config.toml
encoder_depths = [2, 3, 3]
encoder_avg_pool_shortcut = false
text_encoder_inner_norm = false
muon_scale = "spectral"
Rows from block 2 of the image encoder of a small contrastive image-text model, named by matrix and row number. Rows with one number belong to one channel. Each number is 500 + 50 x the weight over its row's rms, rounded and kept within 0 to 999. All counts start at 0. Numbers have three digits each.
Before each channel's rows are labels from the 100 images, of 14848, where the channel reaches its highest value: "top examples" is what is common among them. Only what is clearly more common there than usual is listed. The data: photos of plants and fungi (iNaturalist). In brackets: how many of the 100, against the usual share in percent.
# convs1: grouped (4 groups) 3x3 conv, stride 2 (encoder.blocks.2.convs.1.weight, 128x32x3x3, each kernel summed), inputs within the group 0-31
# convs2: expand pointwise conv (encoder.blocks.2.convs.2.weight, 256x128x1x1, transposed), outputs 0-127

top examples: order Asterales (41 vs 11.2); family: Asteraceae (40 vs 11)
convs1.10:526427527460399457487452559567483401563443533524477456463473481542481391573489551493500471448500
convs2.10:529632473516430379525432493454491487449512520460583471493513429470516472485518473643456500529436540534461486579479472533469431547475525517484638497466511502561549570584491480531567516494517540515489535455457502479516510482486538480460523491501518498525448496579515528431461552465557466463435542535493469535481550443523506488447463427552488481387344546532539467456469542466465551497438

top examples: order Asterales (35 vs 11.2); family: Asteraceae (34 vs 11)
convs1.99:482605572492492518580439580502521445506442487544453545511427423505507467603513569521483500433508
convs2.99:399553509574618435453489498474470453449587546525534529507498463507513595455530520480516615487576419531475390458562515605430547533575410430486503448500486491461433519473461520449509600456433435435502534488486592486459521409549456476422437497459543474469468573497517538478554406441499528493511492652529516515472590446465561453477493489543427538421522585505546485463593469538435471550410

top examples: order Asterales (38 vs 11.2); family: Asteraceae (36 vs 11)
convs1.8:474546457494577492501522444449504594521545499495619529496585459424543475405493583520473521514456
convs2.8:477637569432446595527559437514454534476483503502547400531478487388434536486517554581499455572474543496516475597476491478560494513465513465524464517514457554519501505467564494585524515480516450506490479476530540500497457491538432549486493505520502480647477486577488511480500525505602399514519550477478510688612472509467569554424530525507570556555486535497493506534450434509533538466538

top examples: order Asterales (33 vs 11.2); family: Asteraceae (32 vs 11)
convs1.5:504447511403515555555547493500451655476531534443566482486573491516528478454532473561431459498470
convs2.5:479564497508567528546501533482464537539475512529476554561428551538457437518457479704556425533384530504516452585391499484477498475536557536527515561414515497446527530468522562463374501451520503493536535465585488484522491586621492492565496444415498478577421570542542517574557449425556467532538528427489536510575510435501535509408503466483523528511556490458506453546460412437508535474475

top examples: order Asterales (46 vs 11.2); family: Asteraceae (46 vs 11)
convs1.0:479527541444505568518506507501375619415504507495549522493419536512496476526539409578445514483489
convs2.0:481473542595504528444526569410376470450449507608473542496431496603447502487504488690496525411390454514596483595469431534431469504547536509507513516471498541432537485564510583545478458514461512469491571557585437542471516475530495566509595504475457463595488451499550496510448545485570495522530546553475506483521522520517469553432552441580515443450428508441522541524543389500495460602443

top examples: order Asterales (30 vs 11.2)
convs1.96:590407613500444546502443549481453541501516516574514485422427518476532563481578541462496480471473
convs2.96:552507549543545525555440529495518465459532511524506530460567563566424536503514561533576423535475526616449459531562457514538486574543459474499491489487489544447449468404528431447436493680436408573505562462495515449460513544569513442523481497509454505523529482493437487499452480484492495536440494433504490593609453530533483494455523535542441503548470398497447449424476472556415475539472

top examples: order Asterales (41 vs 11.2); family: Asteraceae (41 vs 11)
convs1.9:593437479401543486544467586489446414528461462446550556421512515528488456469454506446530506524570
convs2.9:502647501536473403503428495411508485492514550433476430497533417436510455489610530567425469501530523555509385529586578574548380531496567637503610527495477479448566541523454430578524554520524503493445385530464561550513481459487512506451410460507479527483451505573526445417484538465482408496495546490429469428526529453537499480499407519541539505496450535512580451493468484478575574445398

top examples: order Asterales (43 vs 11.2); family: Asteraceae (43 vs 11)
convs1.11:512459379493511439488474581582532392487462462519541549526490571483529444474479497605474529467479
convs2.11:484552488500547462536488544427495484506559493520505466501617450506468460544548444644519466494441499521478438568492451517546478529474529642428530578406535490480533527529513457616557544458555517506500447525514522463516438464492620551547512450536503499496432454605449478561534556479415372563485574454495572521580479410558511465432448502523558617508438519516521511507433565490493453514440

top examples: class Liliopsida (27 vs 9.4)
convs1.114:474480570440427531438543437537582503449447455483554587539594473487414475536474467522479562507469
convs2.114:538491511453445628500520432480560503489467536554503455562548562512512433510564519503575459479569449486438564507534430579490510516429585592507510563512477499510568498478476542639467485460490424558531472454624527494510546486477447425536480559483461514554526471491482477468533584487476513531452593536505500526503452619591443623558511471476501404496596449524541503476498540557496502463536

top examples: class Liliopsida (25 vs 9.4)
convs1.76:506508567499534635483465522453514542601508456523502515568485573465502584464588444498483531569478
convs2.76:473522493496512510493488545513423446494529492578541513501482620530506570550509432428521498555482488566492474413463394512476462423478515450628471552462499498495533495568525471507467497538468616473493531433471472516510565498573444510405516450470518425475518498562508530503490511600478429507519414490490528542515481582522509493447549478455492548501584500507517570475485481640582474485517

top examples: order Asterales (29 vs 11.2); family: Asteraceae (29 vs 11)
convs1.21:472555588393485547565453617480500427513545557534494523475490562528571500489516526484425465445500
convs2.21:516362521490446500494515490463518524441574429402511491458543434597496404528524492435525543485517444473525581499622460489514510491519531610472509476477550544489567542521486582442466473611494430481504575592528512485499554530519580444522512556566510466414562491618475444441482576539472491443657548449557450491506519446466442473576577480464456543475455529471510515439488526484665544514474

top examples: order Asterales (28 vs 11.2); family: Asteraceae (28 vs 11)
convs1.25:443489475463411513569449520519531479475493436583522449428447498544585487511550584521419541418495
convs2.25:486495546501436389574495491396515533479477466468520424501566390490497490499513492589483479508471454472528441557488439509514434500508501601529493455437550526598571453470543542578493604489601492508485458549486475527484511455465558459536483555484496505484531446555554489434539531488404504507510553482449495483452489450561562458495485534515457451443489533520496560519515453491497538434446

top examples: order Asterales (28 vs 11.2); family: Asteraceae (28 vs 11)
convs1.20:451470556548451445452489518591571466523515485495500527483451568559488565419438544516628519451513
convs2.20:454499474505569519450522535539419520527489691482444422530513442478455469484528450486506523506487541616458483521535427533494544438520481497431535565518460449522524503588470539465494517443477533520491420556490516462453544490464599514515492564601510564473498572491497454476499438447520587495432444515537418433452505452475443493526435481500474498510480586560524580536501566480469459469501

top examples: order Asterales (28 vs 11.2); family: Asteraceae (28 vs 11)
convs1.15:561437511526444526521501465565570466570473464499478561430444471467482456631497478481546607487524
convs2.15:529554505495446435502455620519504606600468498471409426497468485418494538525450481567484454489469497525441464548543568456538457585508604429564471485463475435504547499536452497420511540507500528550484485483451506586536473488548486479497559492510494518474348491460478518512552605552490465489511537483547467496511471492539527562467457419551473456560427546515617458483605518450465465483500

top examples: order Lamiales (26 vs 7.4)
convs1.101:546502386510471483524442493611458510512635526458491491527467513503519496422469463543554575443511
convs2.101:611530554550499534481552594490455530622551422447519584424454504525457394587474443459498520541476587453474548488524546438424513560417416485514463512435518540393499457623528463464482549523517501418495418465551527462443586480515560554436541459474482507483487451529493522470514395475522508447499487473539467513445489497590486513514468520492580434497499531559493529530466462481516481467546

top examples: order Lamiales (25 vs 7.4)
convs1.120:578596450407523453476455503589474418523482426523522512447530478497425460504478482578519436538466
convs2.120:616499485460479476457476459542537504594504614509471450446397426541489573581480512496503443550497507471497476494537421410470574493493369469514570459495516504514507643575464537482566499483419497536539482490584534538451500479478551532545548544450495520512498484544479514471484425447419546442481520547524600386455506457459423510572466538482657550509474516515494460470531411429468534459454

top examples: order Asterales (47 vs 11.2); family: Asteraceae (47 vs 11)
convs1.31:545566492487516474473546467499365596437457470462572454541453432515475444491480482596522487536536
convs2.31:441603488490514512531504519465442483575436533522470479529519444520436462506510464643435496433493541482487474596490593482458509439461519475568496548500532506494498530554524486534450509568516501463503512405448587515533486517557538479488537528499490595554428551574512539508530465474641389592448577563482534450595489519485518475457494454563553531541542472454547501490477492489560510461418

top examples: order Asterales (41 vs 11.2); family: Asteraceae (37 vs 11)
convs1.18:465568530563534460394413519447400481433454504510523549530524514499467479538578532562511466587518
convs2.18:505489523518512556486518485478432432395474539500630583470505496440506499488603455512476495484505461421538478466366496549458566410591413543474459573537517654479412526520465508490518562477542536545486461452475573445499540458480521586535527434510455522464486475492486532521513530523588453526512385439478449565532487579525419538448496506407516525624483474437487434528531442598454441717500

top examples: order Asterales (49 vs 11.2); family: Asteraceae (49 vs 11)
convs1.19:556511503406551495485511541536336559470539498404510509512546523478508515480464403543539517482465
convs2.19:450481569490535434540571444497453476508528494541486431519513472494477534503515466700532412389454480475511524616582502497517478508555472502508490550462401464481472518440549523486436446493478525514482556534404512502529506496654492467621447449528494443588418460572554554480488538506538428539538561494495427610565467484474545481434544543513554634591487494477520536546436488473513480508424

top examples: order Asterales (29 vs 11.2); family: Asteraceae (29 vs 11)
convs1.23:579464513617474429481476501544487442490456516513477503507396460475462555473462426455610545530468
convs2.23:500570436516457530479501456487494467631508512476486433532619496388566476500525441549487515471419532573486424498559603475497553525493545476523617493516542494491521493651441427474561431479464448547448382532518509485468505459396500474470504444499506555610425455549455481516436525521521394476516452507463468487477377487541419492503464431540529462556470502571645469462566536381457501510548

top examples: order Lamiales (26 vs 7.4)
convs1.108:550547563505471523490386456599389445499509464504519525467536443506455458515479526509585433567513
convs2.108:657532487524486535515527548464508553568529607482582516485453477553532476549501466439532489509486461544445513488523512507546554553556461531515487529529498582483492452519478450493558548429438454497477474543544443538499472445482499525420546503423547574434567496531467474484462396492516541491453598521548610416506487411457518528581430507485682481475512496561486483512503466378442525465459

top examples: order Asterales (40 vs 11.2); family: Asteraceae (40 vs 11)
convs1.1:490496509496437520471453516548395398447506434551421460554440507484466523546585476446483592476491
convs2.1:541583520504460434491481603485481519468480537442620469431620467423453481453491446601463452478469493522482538579503491534459499564526519558535554464498578474564533499523502503539579549456491543477486495479496509514478512451509572475515474495491476597526457452467448558558491505500503478491473478519423532508394491508548440460447515463566474499428401452499542515519492523509447514484423