Weights of a small contrastive image-text model.
Model: 14.6M parameters, 64-pixel images, encoder arch resnext, encoder norm batchnorm, encoder activation relu, encoder widths [128, 256, 512], text encoder width 320, text encoder layers 12, text encoder activation gelu.
Training: muon at rate 0.011, 13200 steps, batches of 256.
Data: trained on photos of plants and fungi (iNaturalist), 90422 training examples, 37.4 epochs.
Rows from block 3 of the text encoder, named by matrix and row number. Rows with one number belong to one neuron. Each number is 50 + 15 x the weight over its row's rms, rounded and kept within 0 to 99. All counts start at 0. After the name is the row's rms in percent of the matrix's.
# fc1: MLP up (text_encoder.blocks.3.mlp.fc1.weight, 960x320), inputs 214-319
# fc2: MLP down (text_encoder.blocks.3.mlp.fc2.weight, 320x960, transposed), outputs 214-319
fc1.941 113:55 64 60 52 37 59 58 37 42 51 83 42 45 59 63 41 45 53 57 35 55 81 74 61 63 49 15 41 80 88 47 52 39 62 46 27 47 60 34 68 63 58 18 43 55 58 56 53 55 20 32 03 67 79 27 42 49 37 36 55 82 54 44 57 45 29 40 66 59 53 61 50 60 43 42 40 25 57 56 52 19 35 45 42 57 45 29 18 59 58 35 49 53 37 54 51 62 41 25 31 46 63 35 59 34 41
fc2.941 113:55 52 59 26 32 62 43 23 37 33 75 62 38 56 46 31 49 95 53 49 57 71 73 61 60 56 14 49 69 74 52 60 29 73 72 32 53 53 41 75 53 56 30 58 65 27 53 48 52 23 39 28 64 53 42 47 79 43 30 33 66 64 52 56 27 48 47 35 63 39 59 35 26 50 52 31 40 60 69 50 29 31 40 48 39 54 42 28 65 64 38 35 32 42 42 49 52 36 21 45 40 44 18 66 44 29
fc1.942 124:22 59 69 35 45 62 45 52 70 79 31 45 39 74 50 45 83 46 60 22 50 50 76 49 41 65 15 28 60 30 37 49 36 41 50 64 19 33 77 25 57 65 41 30 67 61 44 70 61 62 78 27 58 60 33 44 70 68 70 56 58 32 58 46 38 49 22 49 47 53 34 17 50 54 69 72 74 49 54 57 52 75 75 64 50 43 57 31 47 60 53 59 47 57 41 58 53 49 24 42 56 72 31 62 56 47
fc2.942 121:35 63 62 41 46 79 41 49 63 81 59 35 33 74 42 37 65 55 35 28 60 19 66 56 53 44 15 47 65 34 46 56 43 30 61 57 35 18 58 42 66 60 53 44 58 67 40 71 57 72 54 39 64 56 53 48 83 66 78 33 43 27 58 36 48 53 35 29 65 46 35 19 35 56 55 76 82 61 46 65 56 62 77 69 51 53 54 20 59 40 76 61 47 67 30 68 53 53 37 36 58 62 21 52 52 40
fc1.943 079:27 27 72 62 62 55 54 49 21 67 80 50 61 51 51 44 58 41 50 39 48 66 77 34 54 59 54 48 53 52 40 45 77 49 54 39 53 36 29 53 17 47 30 65 54 63 60 41 54 43 43 73 43 29 58 55 88 34 35 55 74 48 69 32 29 64 45 41 47 47 42 47 67 74 51 48 69 51 64 78 25 53 31 66 37 35 83 48 29 74 32 37 42 76 54 46 31 43 58 24 42 77 71 64 32 42
fc2.943 084:49 47 80 49 40 56 47 22 31 64 55 42 64 46 35 59 42 27 53 35 67 57 66 33 70 44 62 47 81 50 54 53 69 45 63 45 59 36 35 53 27 26 52 54 44 63 32 55 61 31 48 77 49 47 72 42 67 33 40 57 52 53 58 29 43 66 71 31 52 59 43 56 39 41 47 35 49 58 48 71 29 32 41 68 26 22 65 34 54 61 62 66 49 66 47 34 42 39 60 63 54 69 71 64 36 54
fc1.944 091:62 64 31 29 40 34 86 56 81 35 26 42 38 35 34 52 46 51 49 69 47 43 42 52 42 34 51 82 17 47 30 31 61 68 63 49 57 49 23 48 63 42 16 74 26 09 76 38 73 39 81 51 36 59 59 29 53 24 62 50 45 50 63 42 35 68 43 55 63 72 78 44 44 89 39 49 48 53 45 54 73 64 31 36 18 51 58 46 63 68 63 47 60 73 44 64 60 33 45 40 43 49 57 59 50 39
fc2.944 092:45 44 56 48 40 38 96 56 71 57 32 48 44 60 08 50 50 56 40 72 66 47 31 52 44 42 15 72 22 41 23 18 60 62 64 49 64 45 25 64 62 64 40 70 00 32 68 47 59 45 52 35 48 45 82 55 50 14 64 34 40 58 61 39 59 50 68 45 39 50 60 41 31 71 53 57 55 75 39 53 81 75 49 40 49 47 71 42 52 51 62 42 69 57 40 65 82 51 43 35 38 55 57 62 51 53
fc1.945 108:41 66 14 37 67 35 29 81 33 46 78 81 57 57 57 48 21 66 64 83 37 46 54 50 51 42 49 56 53 53 46 80 47 25 49 27 66 37 57 30 49 45 35 57 56 32 43 64 52 49 45 62 59 54 62 48 57 41 38 59 73 25 48 53 21 24 66 71 53 46 48 48 43 37 23 75 67 31 64 62 54 54 46 66 46 31 46 25 70 48 59 42 56 57 59 58 46 35 57 77 55 36 34 53 50 35
fc2.945 108:58 61 13 30 66 37 52 65 63 70 74 69 43 54 70 49 27 65 48 73 43 48 58 78 18 47 49 56 49 70 60 74 58 55 61 27 43 64 62 34 36 68 41 59 51 45 48 50 49 41 44 47 62 47 31 23 69 34 28 64 42 48 57 64 32 52 46 84 65 38 54 47 55 40 41 49 51 39 68 46 81 55 43 59 50 27 29 45 85 50 36 26 44 50 21 56 59 38 49 66 50 49 51 47 48 49
fc1.946 097:40 60 61 54 52 41 57 52 77 40 46 48 67 20 37 50 66 58 53 45 53 68 47 42 35 36 54 39 61 62 73 65 64 54 41 57 40 41 42 15 50 37 52 60 30 62 32 38 82 41 90 21 71 70 37 49 34 31 59 31 35 32 66 29 39 49 61 37 42 39 51 53 57 56 68 52 54 43 42 42 41 77 45 73 38 43 63 59 31 47 60 48 27 37 60 46 28 23 55 46 55 83 65 76 47 51
fc2.946 109:42 35 62 74 47 45 59 39 74 33 53 51 54 18 33 53 72 55 64 67 46 55 57 59 27 49 48 29 62 73 79 46 72 37 41 50 43 63 53 16 50 43 41 56 40 47 25 58 76 35 71 46 50 53 50 48 36 58 41 32 61 35 57 42 58 56 56 39 56 47 53 48 43 92 65 75 57 56 45 39 57 63 64 52 32 54 41 41 48 41 54 28 48 44 38 63 23 30 70 11 59 82 34 59 50 43